{"embed_dim": 384, "encoder_stem": "single", "encoder_expansion": 3, "text_encoder_layers": 6, "text_encoder_layer_scale_init": 1.0, "text_encoder_inner_norm": false, "residual_init": "scaled_by_depth", "eps": 1e-08, "gradient_noise": 0.1}
Rows from block 3 of the text encoder, named by matrix and row number. Rows with one number belong to one attention dimension. Each number is 500 + 40 x the weight over the matrix's rms, rounded and kept within 0 to 999. All counts start at 0. Numbers have three digits each.
# q: attention query, key and value (stacked) (text_encoder.blocks.3.attn.qkv.weight, 1152x384, the q third), inputs 0-127
# k: attention query, key and value (stacked) (text_encoder.blocks.3.attn.qkv.weight, 1152x384, the k third), inputs 0-127
q.302:602541458548539504492500470497451480524518524496534485504543506465398478492496519490467477531533515432552487536482506493515457434493500586467536522504440505482488446519487513443487447543530440548534475454474495517499447551553550459489494429510581507524527559420541596521563420520414494524520457514510560522429530436498477525548425445507459452478420463418541476515516453472401514459508
k.302:473456458518518466466545504494518521541460514538540520543525441524434476451501478463450529542545544459428441519449520549524559462426459496516491484460523496518501434554529485569506558536499461458606496432438538511516521543500386487514441570511549491517509534572447506451589478486457495516528468520424486434445504526496436553543498496506469500471557538478450503496507475517536495486544
q.303:459480472526488501499427550465478473530523504545495530453528514498480509453487517422526470537550515441559452532509487461491509503527502566477498501447517548515455482483563500515519483503495567541420542506444492512533484483475490402478559473477514488483517504484475509500494500488480476388508543535437489471506520543450496445524507478572435456543439511494432495515503565471450553531494
k.303:476580451429491463452442486506508491534506478496510464467525543504507512569523492550555455485517567517489536518608498526483568507473471482552490527492536498569515474527594534503518495574555507520486458542565487487506516546509434566451502553539531507515478478493489523498494545514525495537450476526496523508506551479525484488564515428462525517505467447502550516500510470522482512465522
q.304:456453495518485471456524481518503494472582561512541487511534531583465537525492500409509518605483462527545467533514553514545522543542502484500502394477535432539451480428485503472563488557563504429420507494535508475510464532512466536458446512518516529498507501497468453526433481533467493473503431476497538577440503518440506468474499480515492479520539537576523424562604506518564503534569
k.304:483536511557453479497474513416451551513471532471471518517526474562509516508427535477477496488500551534511514482477493492473514549452465480540529515510562578481525490516418436525495450456497522541449540495548527462536550503478499562457454514509501465537462435535473609480553591414467494529488469514558496508473474476452473523534541503534524473541516485461480506501552462509495482553433
q.305:484517480527478571468529529551443566593509483500448558506438496510419534527454423486485511431494549490498469522464525461520546514506542491542497522496533495507519562504498540510573526479530502514567482565513497526499536460487463464523477475505467490514543479457509527453446508489493482489485525530549484472544523473553501491521552546487506506503444517524494562543535543510452416504428
k.305:513542482516476521532508463535457570527456491511508526487456490466493458484548497480434477478475513512513552560500440605454517429543558508590481445478505444493496567494516520522490505405522483489507529439567461484461462528506434479547510501556494440535526542500516462484460530508519460476496488407448479461450519520470531546457501506466520554492474476515508472462442466452465491450537
q.306:440415515543442447531555472522464500473493567508487497536458547459414501518503523504433509459574492491476490453540570390442482513551503545505598527559409449524423511499518504556441504523507518442539510589480457460575497493497531547487495511502447504537533508516500449469494529542453490452522488534569449460481578498477540511506462496502536547472450466500482476509526513518391504366471
k.306:503490524530524468496505475480419503567536532468554494521566544542485496481528470475476536501455489473511497508448468466509492525570467462500543449461489503508432454540517450466491571527520527500442524552504518542502486482502451517575538459405499437525519516481538503398452455514467490460484531510448471415553512486506642477487541521556471486475487527533545529566544455524569463507489
q.307:420489519488452537472460502555561540523530488523479502551506585531460522486563503487514443499507510490517428515556537436491517425492460501479483536518482507498483427482466480430510466443441449496596534413583462543536461524497425496510530510507453460541435521554473511470509523477533515481502515482488512502521498406537521489520520589509488446521450497546466546492519508524468567538515
k.307:510561510510566533462453535466498534515519551427582513564514527540506467520485480565511445542439527588539540553571440555526580526592496529534444487510528459466517481420537545533496489492590527612487452505480482475512485476509488509507470462530529464530541501448379524551549447499485459539473514421405434534570501495485535463505564457500480498510488504490514492468518523460457504506428
q.308:494563480480496472500524436520502451496521589483524494488518471484496535509525522517502515517551493482499460460514482474456472549526482514540563480554521531504504469457430551463504470517531541439509522525468469417479462467472574521432542466576497470500511495530456444460432456478520495467440507517514490462486541539547489474530512459517454471510500511608524500473433520517471430523566
k.308:507529561525531517478462478501547556517542400514471460493501462457535516485448568496466533387568537495517476493482458450545470434420472476539454508567507466474449503479568480429423481520513537512450460534511514502516474495519489452455552567490508512587560474540492503488436530487530487549526529590528520489468480492481564493541520551523508540467499490435447459547560498544522521514544
q.309:494506508462576518527463548478500435424592506545458516458503488480531433525536462551448437535455445561532469503511510487535564483596487524492530502502528458558514482544620544523552582480499516451535516484482453501529526502556479534466524531462446445509514521451501537436560442489479535535513489536469488522534530537471458521458496582439518527528456451523523520466529530553527522505470
k.309:495489513500455460506444506495520444536446560487551502526577527516526515538469465424482491503442553475536540508428488448439507548418537558534518511543544464494476491453494455552478493478469526492511502503525493517514460504478511436481476529545476481521570500450557506515633540522526541413501517493432435524489518504513483531541495512534536501480463440513577492482520537477484553460451
q.310:452529514487485506520451522486526545517460488475457513523515586498492504487494493557439589443457478572513489536532511402540517478442448532456477485495495454510468526551549469574503503475445532532483498508465555517570495491515497524414460496458497519527560489496557531485545568515474532468507447511515493494463491490458482524523480440516472517520452483473454544493441530479497489482495
k.310:515524501437479493541534502587481526512600604484536491481508575504486449516523505503451525526456465477474475509491552490507475481505465456569509528473480527512577492471472457554505514428528445489476513459466456453471448448507545523528479450447514537474606516450494523530551543559466511457503514487447415495440497424495583490505500562489546543558556495543467498537570485447510527479455
q.311:517557534470564517489478535421519485464431564489429497540524501474509509477507578472494492435542466487531497462549515485479479485592449568440460467423526514517469516462536590534512576405516512525471507481438468497496570509545499373491503508402542456483532487445540438488419556488509455404488534546508517551453424498527440611544443501441449498490447493487492452556473493493440507443527
k.311:522480500426506441548552548533444542518488527486497501507489494465533486447425461464489484498489465512487541529532505477537471490550480470472420526493539486553532565500505459600557487491498491488484468455455546514579534494478516489501533481476491541480513477532564431513510487507429538514463479505495558495516487531526498475490504464483472595536408522477471506475599443480486440476469
q.312:431565462500485426467521510495473528497480567539529436504470442502507452551437448539462536521523475521515540495539467480507529571515423498486452487529568411529523488468539490489512449523503523502485480510479481532491484545556470454503524512465500459536584426516513449540492546487529489498439480526506471421499450524516437503501508478501492463508499521445537511521451485460541439467481
k.312:521518518479504518483479546573495392415501401558527473497519421545539481470474432569466468474563564492486501505503472508611560464448505451568483460471496508519500505470543466479502513538525512469443540501503445528559502444524535516476528549532495497575539503485490480531466513480445529463438548563522550548443449540464563499507454505490514503493555494487489526434520477445534481478485
q.313:512487511503599470540487497480437489527533493474510550494478420484453470519461489516505459459562521505434400501498472457495543472502502396518517506502498469537506513492494479452492406496444503493485486525496450485601511491528523514501455478534480466513477525494505467413456552449554481519534460540496502400578510488503469442570470511487484467572469503511479459447496546547481483428498
k.313:546512540516482525494470475448468535466574477502500489495470509473534558461479542441452498503441446568479499554579546540506417487477464472455450511522508482541475513548486532529486502559493468503571508512528475518554565505570520506467447443449575509521544532478531499529547467413545463494548424538525514545485509449465449545526474569516570549498526503481519450560488565450480476458486
q.314:472489553550491517535498527581431472582546513508389561474460469546447419492494504466484453441554519491504495483512550453514440421495535502503450516413445487467573481559540498507559524536396486489530464500514461551498508461463444469453524551477399494510437453450533527539457410429431472525585549527497531534532471450489528513436484486465502440470534511556539542511432464430531471516522
k.314:527528483496478518479443503415567497425474503469532473532457557456527521563477481549444519504501570525483546479491525548495506523495559525531492511471522526440488583472431591488474557435486511491497434517568486530448486491554477444482455435526449526525425562446566528504526520494561405453509489452444439568530527489534378547531495464498558531495493455519527450547518509502548539493457
q.315:425468496514460568543466562566576523413563445518434532480543553457457436562500525526478401585450547546459470437597514520443519525520557472498513570569537517493468476468508535503546428473523523506431540461519428479451568520457481578416544494480478525562525520494443550438566396555463524472554513517571501501455520535462563496549602453490521539507555478482489572398553468448457492456459
k.315:446458505514499485474469498469470535521593563499572478537574503499563557413495484515414520538409535470548471554558515484480482487511551483526501452481532460418458449492524502616458563466509488486534536470488552460520502560541524479537492502566481452494490554465458443520505535524563489498568474464429439436549506475488496505518482414490456458479487506492567483565512543566515413547477
q.316:482460577553563599500505511547559549456447506554484482491505510522521455485562497571544492512478535449502454441503508463504477485450519444488508510566503513485483547456506481479542500513487501477525463512584492457520497520530565592470486419591458561519473464470451532539543515465482495532596533528504533491502520502446521512459546472397521452508497596553506599494542470474582513523464
k.316:483484564475484560510490593469499548530476514484525539520557440493464532472518561515525489577495443518557500541439459517429561532551518492487434484525438530433502503442450576522486529465519488487550507490549545436506560496444538556460512552592534470537542487489479486427478524562527447434507515429451491452544506532429487488489515493452457458512534569523440481501504505513512482557438
q.317:486447468494444496480514515493517512574527458453481497477480522473482555524505421555463493558514577563505492480447445490498497518489555530569493492572451555547469523537507551517485598518481514480485474485518550478516503522514462495516519491502532507528486468491485482481491413495472474490536540502509503488496576506557463503521521567547471422486577492417515524529471489547469457434472
k.317:549537528467450480514531510468474560532436522501478437554468434520547484483492477460423549522489587501538498547516532469458445535501529505458546475528546524472407526462498506495513454498467539461516542512439500451464529507472507478545543511489537531475466543526538413538484466538547514430573517514529513478460545582478488461492478442481525561533521459434500484526476571551499437563529
q.318:518428531482448476442477441476561456562468459452548529470519532544540507510542523507534440501479544476495546439535424478467546430509522470517456505513528494448466479514506528443454467522522481451436594467565458447449486485479452425521452436483529483467570447463503527490490488524469489550529413510511528502494529548475500471515520557514494523527530488471518526491528507494513462445463
k.318:494449466545452546554544514404476482550565421517528545534520476487516607445496546451505549533527462458456490485506490524528503508477505480474495468514536495530439446437465503479454515506415465518437536459454482468540460517513525463510458494499441442513480476484501472419572528495437501495535553480505514413538479440493510493522509548431485497500547499559520495487530520473575420507495
q.319:542502571507513520541540409452531463485509464454486554469543504491495432499520479460493490538520503507565516464403547593520422531483611487402560452478493528479430521441541521508526571559444449488492490498485481562546470473568479536510527493466531511488474466518494493477531482487416503509444519470554438535555529469556476539493540488520506591552574426511508493520456449500462546477501
k.319:536452503372503501466516515546489582495480466473557545535505473516503584520494530471456467468545488528523497457473537534462505497511589571505456545478518482452552482485458506404531424531469537516440548483443463500502539452548484491477501544471522532586508499503502518564476548441511539480520501516575493518515478409449497473555491486510523472535455549452508452445464420523541458515473
q.320:418519498476568428444512544528484480505532484508477489494508452493508439508471506450425497519515471489474470494521484535536454398472493474550495551486468436564447467532506485532526434482514553490522528512536551532565436468480435522540500509483512554496490461502492524496445525470508477484537529527456484503507457553480560461515475457537471518492465547522525452506574524518508508449510
k.320:529550503476492502555527543582449512525558592540558466563520486475525495460474504555500505405485472500466464552526506557511512469521492502554576490538423594509492509432516492527485518462477479545402516492509488580479562446501443468470548509504586454467544542478564472468542521497514510521483523510504465486468457518476523492490518454520474470523530517568468520453475528524552536537511
q.321:534573479530538451493503592533514474482420507527487429565553541568501449473508508505453470579421554514553481470515439532504496511444475542499483477485478511589513521500530463444533479487492487480510497551471582483497553504573537525460528526501487485560529486480465495527506474515526545409546499510537469579570434575514513483489513503520530491519478530551509505477546466491462436494465
k.321:474534505416465520550454488457540507505473498496481442520515596430443460484464545527430468565525484589459477414477470553508477509510465488505554492478470496464487474498569534478473473481454469492455514589552490481487525510509521518470445532497465459489505530517474499398511523522528462521477479480476431465429534562515477473481470511460550497475437473543545495535510406543482499513500
q.322:457488485500491504525511516540527492473459537530530454509543511517524449461545438542438474522475515584503504497486436561550508537431565462575460528478491498507529432501474512518525445454489486472480481362514490492477503510593543528466531475538497514507428507529529460503501504503554447492407564524562489447576515524556482489474546490509520462561489451542515540566463465443420497513516
k.322:540410534484444494453510544483483497455531504521554451571457516552505521490531533533478438530485512561536449502500526463558513519467530437452497537510546517506459497556541459545567498513451446482559586445476491441492544501508583528471462510507512511492495521454484515508546453498464468514527488464489543538451451569513460393488488463483521500465449444455542514485553530442536456484490
q.323:559587507499471451524531528474523464444510465469516529507529519539571499484510579472521489487502514480508571586593531515506490455498484425517486491586451502397490475446426518461569434543630583611570546476504510459506513485470564482458531474534456528451512425512490410464463608469492483494444489433572516549429467507475562418461394480524491568437414572530449516537488476501457478500520
k.323:473496502455571485577448497504516488466521554559540508576576483553420407504544529463463506462481446434596462554442452549490500470557471498410519552459561540512492494439479439447398519612479500540571536565419551455543511553529468430547465565534513448490486452538503489507528503495504537470442489424439550522481456585471450563396559533442478498433572502516472511535539537526449443581569
q.324:538535554525461487515479473510534425459548489517583508463482486488500530494501437550498472484525524458478448505531502491524510538544573488525507474420462495514508555536482476511618580505557554478498464461468505541451497460461566493444539546433494480476520433519480447516431518490488480524466496478562509501494499471516461527460449453441493535501498466503479467523469414493426453490515
k.324:510485490499534453471452495540490477522468419483533489487416517577419491513578497503488455599464547542514547520492539508487479423533478517475583562563492456518507493461517521463473468563530553576503535501512571451515479516597447504486467488487524472526481495522552541512521490449539539498468488502448538530482539514504548434457424532492466476440522444457468503547547554511495527435520
q.325:521536479549449476519487548460536566453472540508453486523493564497472519468545452496510459518419468490514519536528488484476526501463404498517559475496459468520506467471435451480459410455463520453541519490522493487508588457477557465489471463555460491546552512424539460519450545497435525507484512544484587513497498485494442458450479520534555496536456492468552523472561571511476466573481
k.325:499505506544473501514471453450514524500527496492521476443487493481540543428524547474473453513538638582498459427526558511513556547486475550489464454552435479551495501492451498455483523519549445465526486456476464464494409509540539436503483497439485530550500496479505523463560535532526491431469482463516474527471500536439525395539480464461594474524499505499535436502458527473419485451482
q.326:495495494379449510549563482486540522493429475508524498471558501494531545513493531529478487428445548467476468510537563543491486522477486403546534479455536526458485489580451521565490463489604564554497468539481490552481425510420507506477588481527532452524436470510467409552522508467506429479438520478520489489471440457472585457578444510493464545542395470555509477499462487498487513498544
k.326:548558504506539480543508462529461465502485563503573546483493436470444503545461483482486567486454488542579473568454490535499475472442469527446597457494530533481526526428492487609396479532471518598456533521503483497551509481493506487540470455576566428503558477506523498556425538495494570468483522469476545509524417511509586501390516404544492467506475503433471563548571508523519480599486