config.yaml
tokenizer: "char"
encoder_kernel_size: 3
encoder_stem: "single"
encoder_expansion: 3
encoder_widths: [96, 96, 96]
text_encoder_width: 384
text_encoder_parallel_block: false
residual_init: "scaled_by_depth"
learning_rate: 0.00087
beta1: 0.8
eps: 1e-08
epochs: 115.0
Rows from block 2 of the text encoder of a small contrastive audio-text model, named by matrix and row number. Rows with one number belong to one neuron. Each number is 128 + 24 x the weight over its row's rms, rounded and kept within 0 to 255. All counts start at 0. After the name is the row's rms in percent of the matrix's.
After each neuron's rows are labels from the 100 texts, of 14848, where the neuron reaches its highest value: "fires on" is the input token at the peak. Only what is clearly more common there than usual is listed. The data: short read English sentences (LibriTTS-R). In brackets: how many of the 100.
# fc1: MLP up (text_encoder.blocks.2.mlp.fc1.weight, 1536x384), inputs 288-383
# fc2: MLP down (text_encoder.blocks.2.mlp.fc2.weight, 384x1536, transposed), outputs 288-383

fc1.207 097 [134 141 143  96 121 163 149 124 196 125 127 105 136 119 124 102 117  92 142 147  94  86 122 153 122 161 115 152 100 139 111 134 129 143 136 191 152 165 161 100  79 120 117 138 150 129 135 101 145 115 160  81 167 134 142 103  87 125 176 157 134 182 146 129 135 147 148  99 141 112 127  61 126 160 115 126 118 110 117 136 127 124 130 103 149 135 120 135  85 154 122 163 112 110 123  95]
fc2.207 092 [ 91 146  93 160 138 123 150 149 131 119 156 129 136 150  73 136 160  94 102 141 136 148 133  84 164 137 144 124 141 114 130  96 126 135 107 157  81  96 133 145 154 137 141 112 143 134 108 147 120 101 129 130 131 157 126 117 131 107 127 130 141 139 141 113  96 151 156  99 123 161 167 129 140 122 132  89 111 137 107 102  96  85 150 106 103 152 102 132 145  71 133  89 109 106  93  89]
fires on: " " (86)

fc1.301 097 [132 109 138 147 155 134 132  81 126 123 127 108 144  91 157 135  99 147 108 140 132 145 130 137 100 113 140 174 101  98 123  91 143 120 116 108 119 148 107 111 113  92 117 119 117 146 103 159  99 169 133 109 116  95 110 118 145 120 117 166 162 153 124  90 133 175 121 119 121 120 162 112 105 175 142  86  94 148 117  91 105  97 137 163 157 101 113 130 145 104 113 141 124 126 117 180]
fc2.301 093 [105 133 125 101 107 105 121 109 120 120 132 123  66  94 190  60 129  92  77 115 124 127 112 105 115 133 107 133 145 131 110 104 145 135 177 150  85 136 172 124 112 119 109 165 127 117 141 161 118 132 144  93 124 122 119 112  83 120 137 167 142 151 144 119  84  96 131 109 163 121 104 132 103 165  97 110 131 119  94 141 144 129 134 127 142  70 122 126 162  91 146 126 152 110 124  73]
fires on: "'" (94)

fc1.297 097 [131 131 145 135 170 152 143 131 191 152 105 153 139  91 153 125 145 174  77 168 143 151 147 141 120 157  84 102  87  85  99 154 152 133  64 150 150 138 147 118 162 129 143 141 129 122  76 113 130 152 113 103 118 122 105 151  82 141 115 116 162 138 101 137 126 156  93 105 102 121 107  79 142 112 115 129 123 140 121 144 146 143 114 124 110  97 121 135 123 160 112 155 103 144 118 144]
fc2.297 102 [ 97  97 109 139 139 138 107 161 155 112 121 154 152 167 152 139  90 109 131 142 112 137 132 140 145 118 127 138 106 186 159 120 147 121 142 135 102 126  99 108 155  65 152 116 123 131  95 118 154 148 106 158 110 150 168 144 140 153 122 161 119 162 100 168 138 107 191 100 114 151 153  84 119 122 104 163  83 106 145 141  94 122 129 155 123 133 104 116 121 142 123 138 111 109 107  95]
fires on: "'" (19); "o" (18); "g" (14); "w" (12)

fc1.567 105 [112 149 144 118 152  78 127  98 121 181 110 114 147 174 106 156 118 155 106 170 129 159 100 148 133 142 132 116 122 141 136 100 131  84 107 101 134 140 143  94 122 101 143 121 161 147 111 147 133  91 111 106 121 120 153 150 135 149 151 158 132 133 103 106 143 115 126 140 127 134  96 111 140 152 165 142 115 115 109 147 132 108 132 149  89  92 117  79 101 139 155 140 114 151 134 156]
fc2.567 105 [146 123 100 125  90 148 121  67 108  98 132 146 142 163 123  99  86 122 128 106 126 133 133 123 117 119  77 106 140  88 134 159 114 119 111 172 149  90 175 144 112 150 141 111 107 131 143 126 170 109 124 114 108 119 119 136 139 112  87 170 155 110 100 135 126 159 150 140 148 132 104 128 133 114 140 200 125 127 120  91 129 114 139  95  94 120 126 130 124 117 109 107 165 129 108 128]
fires on: "'" (97)

fc1.721 105 [129 105 145 146 148 139 137 164 126 126 140 160 125 153 188 119 121 148 145 128  85 170 138 104 157 115 144 138  61 139 103  91 132 114 123  69 135 144  99 132 131 130 146 127 134 130 146 138 119 111 126  99 138 111 135 123 106 110 120 160 144 147  73 138  91 127 107 144 137 136 122 166  89 124 105 141 166 122 114  76 125  83 159 162  92 140 117  96 130 148 138 163 113 141 112 105]
fc2.721 107 [142 114 149 171 123 108 113 166 125 138  97 133 118 168 105 139 129 188 106 171 143 114 108 159 128 196 139 131 141 141 130 150 110 130 162 121 133 165 171 123 155 152 162 148 136 157 126 132 110 101  97 115 153 135 113 121 165 187  72 134 151 126 143 131 151 142 134 115 138 136  90 118 129 171 112 135  95 164 128 109 102 128 127 113 141 118 191 132  87 110  55 114  99 112 178 133]
fires on: " " (99)

fc1.254 097 [128 103 126 140 119 123  81 159 121 149 149 133 103 124 118 155 114 116 153 131 142 131 148 140 129 153 117 152 143  97 122 116 129 114 130 112  94 131 146 130 183 117 113 139 111 160 133 140 132 146 114 109 102 127 135  83  93 151 128 167 110 130 106 111 144 106 116 127 121 163 148 126 123 162 128 112 113  74 136 153  64 131 118 134 122 108 146  91 140 128 141 108 112 190 171 184]
fc2.254 094 [147 131 122 119 104 124 138 136 120  78 178 102 128 126 116 143 143 121 107 177 120 103 119 126 136 103 123 142 114 136 160 140 122 143 124 113 103 136  84 131 174 134 138 120 157 139 165  95 124 133 131 146 124 133 132 103 131 120 124 148 147 124 158 135 118  73 133 148 123 132 151 125 150  96 108 120 145 117 110 128 133 120 126 130 147 134 130 165 187 149  55 127 147 137 112 153]
fires on: "s" (88); "c" (9)

fc1.134 097 [135 102 125 126 121 141 154  93 110 115 144 167 133 142 108 118 119  94 161 110  89 128 204 135 100 114 121 147 172 102 145 158  97  86 110 127 134 131  74  95  99 122 146 103 168 131 119 172 103 116 111  79 115  99  96  97 113 139 112 144 137 107 140 146 121 156 133 168 133 121 110 140 133  70 155 113 173 126 128 131 118 111 132 137 145 143 161  99  98 124 119 143  77 171 176 116]
fc2.134 089 [130 130  74 120 131 153 102 144 159 148 125 109 155 138 117 185 114 142 163 105 158 127 140 117 139 134 164 128 136 103 108 128 188 146 123 123 107 159 139 122 162 176 136 120 138 139 148 129 142 132 108 168 158  86 155 172 129 149 127 121 133 161 152 101 115  96 125 123 104 169 144 128 135 137 125 130  78 112 141 150 151 123 120 100 124 134 147 108 114 170  75  85 125 128 100 146]
fires on: "'" (87)

fc1.549 096 [152 127 106 140 156 146 146 107 143 162 135 141 152 125 120 150 113 123 142 149 129 137 104 178 162 123 132 160 144 154 127 118 111 143 105 132 138 119 150 117 127 126 157  85 126 164 151 122 140 155  98 129 103 142 139 143 124 104 194 148  83 153  78 122  89 128 120 125 110 149 141 135 160 103 140 105 130 109 113  65 143 142 165 137  97 136 134 107 115 136 102  88 107 129 119 134]
fc2.549 099 [139 141 108 170 136 155  85 132 144 143 127 164 139 129 122 123 113 173 109 153 120 156 139 119 106  82 104 103 125 125 120 150 149  89 157 118 154 145 156 157 127 132 174 143 144 161 154 116  98 121 132 124 117 106 132 110 134 111 123 146 136 117 135 136 148 117 127 106 106  98 119 118 125 106 154 124 120 137 111 144 132 197  84 145 137 134 132 111  85 136 120 115 139 149 161  79]
fires on: " " (62); "a" (25); "'" (11)

fc1.43 097 [150 159 128 150  95 105 162 184 135  93 117 170 135 139 159 114 144  81 160 122 137 179 105 117 110 114 131 108 130 136 175 151  91 130 157 122 130 162 115  98 153 130 115 161 113 158 120 142 107 129 133 136 171 153 116 120 104 115 101 127 168 100 111 142 123 103 117 137 141  86 118 119 144 145 132 138 126 122  74 119 144 142  74  93 101 161 111 152 101  96 104 123 157 110 160 123]
fc2.43 100 [126 123 153 116 153  89 136 141 130 138 129 103 118 128  88 119 114 171 144  93 103 137 162 133 159 142 148 121 165 139 168 123 114 154 135 151 128 149 144 181 157 109 104 101 102 133 156 118 149 106 170 171  95 121 174 157 142 106 142 145 118 123 155 100 140 147 113 114 155 113 101 138 175  91 138 152 113 134 133 156 153 172 166 119  99 134  97  85 111 104 172 108 109  96 105 143]
fires on: " " (99)

fc1.72 101 [149 100 102 167 101 113 105 127 143 154 101 134 117 112 125 129  83 160 131 120 147 115 143 139 127 123 162 184 109 139 121  90 130  98 108  99 181  91  79  86 135 135 134 115 134 172 104 146 139 147 115  82 136 150 167 116 110 164 120 136 113 147 117 137 135 123 153 160 144 128 160 104 125 123 103 130  87 170 172 141 146  95 146 123 138 103 101 159 131 137 125 128 104 155 112 129]
fc2.72 099 [150 174 158 113 169 123 124 135 114 114 118  80 114 121 115 118 165 143 156 148 143 108 126 155 102 107 104 107 173 175 162 118  72 110 143 158 142 156 151 157 163 164 140 131 109 108 185 129 145 112 144 106  72 174 153 106  81 109  96 126 151 100 110 138 132  84  98 125 146 111 129 126 163 158 129 134 111 118 153 147 140 130 158 159 164 129  75 140 138 127 130 159 157  90 127  94]
fires on: "s" (96)

fc1.9 102 [146 148 129 123 149 117 112 115 140 113 126 170 138 118 108 127 144 150 141 147 168 159  73 126 117 140 135 118 142 135 128  90  81 113 123 146 178 141 130 120 133  86 118 114 170 128 110 128 124 104 140 137 146 130 105 117 144 108 138 134 144  94 127 147 143 133 110  84  97 113 149 136 112 148 135 148 163 111 159 148 149  87 139 108  77 164 153 116 154  98 119 127 143 120 155 126]
fc2.9 088 [141 134 114  87 142 141 149 109 123 114 145  92 117 150 138 131 112 136 137 109 131 126 110 106  87  84 159 133 140 156  99 131 122 119 124  76 125 128 127 131 115 119 124 111 140 149 133 184 131 121  82  99 136  73 123 188 127 103 111 173 101 140 147 130 141 151 156 131 143  87 149  91 111 107 102 119 134 111 118 122 142 131 114 110 167 147 132 153 121 117  78 136 125 149 130 118]
fires on: "a" (75); "o" (25)

fc1.527 112 [127 134 167 155 137 115 141 107 107  66 111 146 131 142  96  98 148 136 101 103  96 154 114 110 124  84 115 153 119 132 138 131 104 116 139 157 118 158 134 121 164 158 161 113 188 137  84 110 134 141 169  70  97 129 151 102 167 152 130 160 138 129 133 124 143 182 106 153 151 160  96 128 164 112 135 122 146  99 120 113 106 127 130 148 162 118 156 129 120 129 135  47 124 151 126 104]
fc2.527 097 [158 123  63 121 124 153  86 136 151 112 159 106 103 107 143 103 151 123 118 113 147 125 134 111 100 165 136 154 176 162  92 107 111 152 137 103 142 117 128 111 170 111 122 139 133 112 160 158 129 123  90 102 156  93 122 128 137 116 141 101  92 124 142  98 146 172 128 163 134 152 150 117 123 122 134  99  75 128 140 136 124 129 105 110 134 129 127 100 113 146  99 145 158 108 112 158]
fires on: "'" (100)

fc1.570 098 [157 125 106 164 170 115 118 158 161 149 116 150 153 136 103  98 119 138 161 152 134 153 129 145  75 133 176  98 141 137 143 145 123 136 151 171 110 145 157 106 146 127 152 116 109 106 176 154 152 154 161 136 115  87 116 155 148 100 105 100 145 133 132 111  86 154 128 109 107 168 157 155 163 157 129 121 117 134 138 169 110 157 105 173 114 130 114 123 115  73 110 117  99 140 128 111]
fc2.570 098 [152 206 135 128  99 118 160 107 100  99 101 111 158 118 134 146 124 121  93 148 156  95 134 148 133 136 137 146 162 101  96 150 160 118 147 132 137 121 117 132 110 140 115 134 116 127 122 137 110 106  81  95 155 155  91 177 146 138  87 122  85 103 139 121 136 106 140 113 140 146 105 122  84 122 107 108 135 107 106 144 132 108 130  79 143 130 115 134 154 101 119  96 159  94  77 126]
fires on: " " (97)

fc1.516 106 [108 148 107 171 159 152 144 143 105 160 115 119 170 148 145 122 127  99 148 167  83 115 154 133 158 119 146 108 141 101 142 116  82 106 125 139 143 113 118 122 134  95 120 142 109 121 100 125 111 101 142 132 116 135 137 161 110 126 180 128  97 173 123 150 115 158 176 153  99 112 114  83  88 118 150 114 163 124 154 145 115  84 104 104 122 121 109 121  95 111 151 104 132 133  82  88]
fc2.516 096 [144 123 118  85 107 148 139 134  96 125 179  83 157 122  86 103 128 116 116 122 152  93 153 154 141 125 170 146 151 159 154 127 130 147 102 137 127 132 132  96 149 110 117  88  97 118 114 116 164  93 158 122 169  48 143 132 104 151  91 131 119 105 131 124 151 184 122 134 141 148 138 144 117  96 114 104 161 123 122 120  99 116 173 104 132  98 149 160 124 131  95 132 130 101 162 155]
fires on: "'" (13); "s" (13); "d" (11); "g" (9)

fc1.528 094 [127 140 128 145 127 132 172 139 122 149 129 163 135 109 117 130 105 173 116 139 116 179 166 131 124 166 140 115 127 123  82 148 131 104 133 142 152 151 120 106 115 170 181 102 160 136 163 136 122 123 140 125 169 132 154 134  97  92 107 118  91 100 152 138 144 161 151 126 118 105 105 123 159 108 139 180 116 110 130 107 117 122 125 130 110 111 114 167 126 144 158 122 123 118 156 127]
fc2.528 116 [107 106 132 164 136  95 118 173 111 118 123 130 112 135 109 170 116 174 136 165 134 123 155 121 115 125 140 173  84 141 151 159 116 116 128 109 160 120 101 121  98 119 149 113 132 182 124 104 139  97 116 105 136 141 121 108 161  86 124 130  98 139 103 148 157 165 145 114 115 127 106 137 150 142 132 126 134 116 114 140  72 159 148 107 130  96 129 130 128 101 145 114  90  96 161 107]
fires on: " " (100)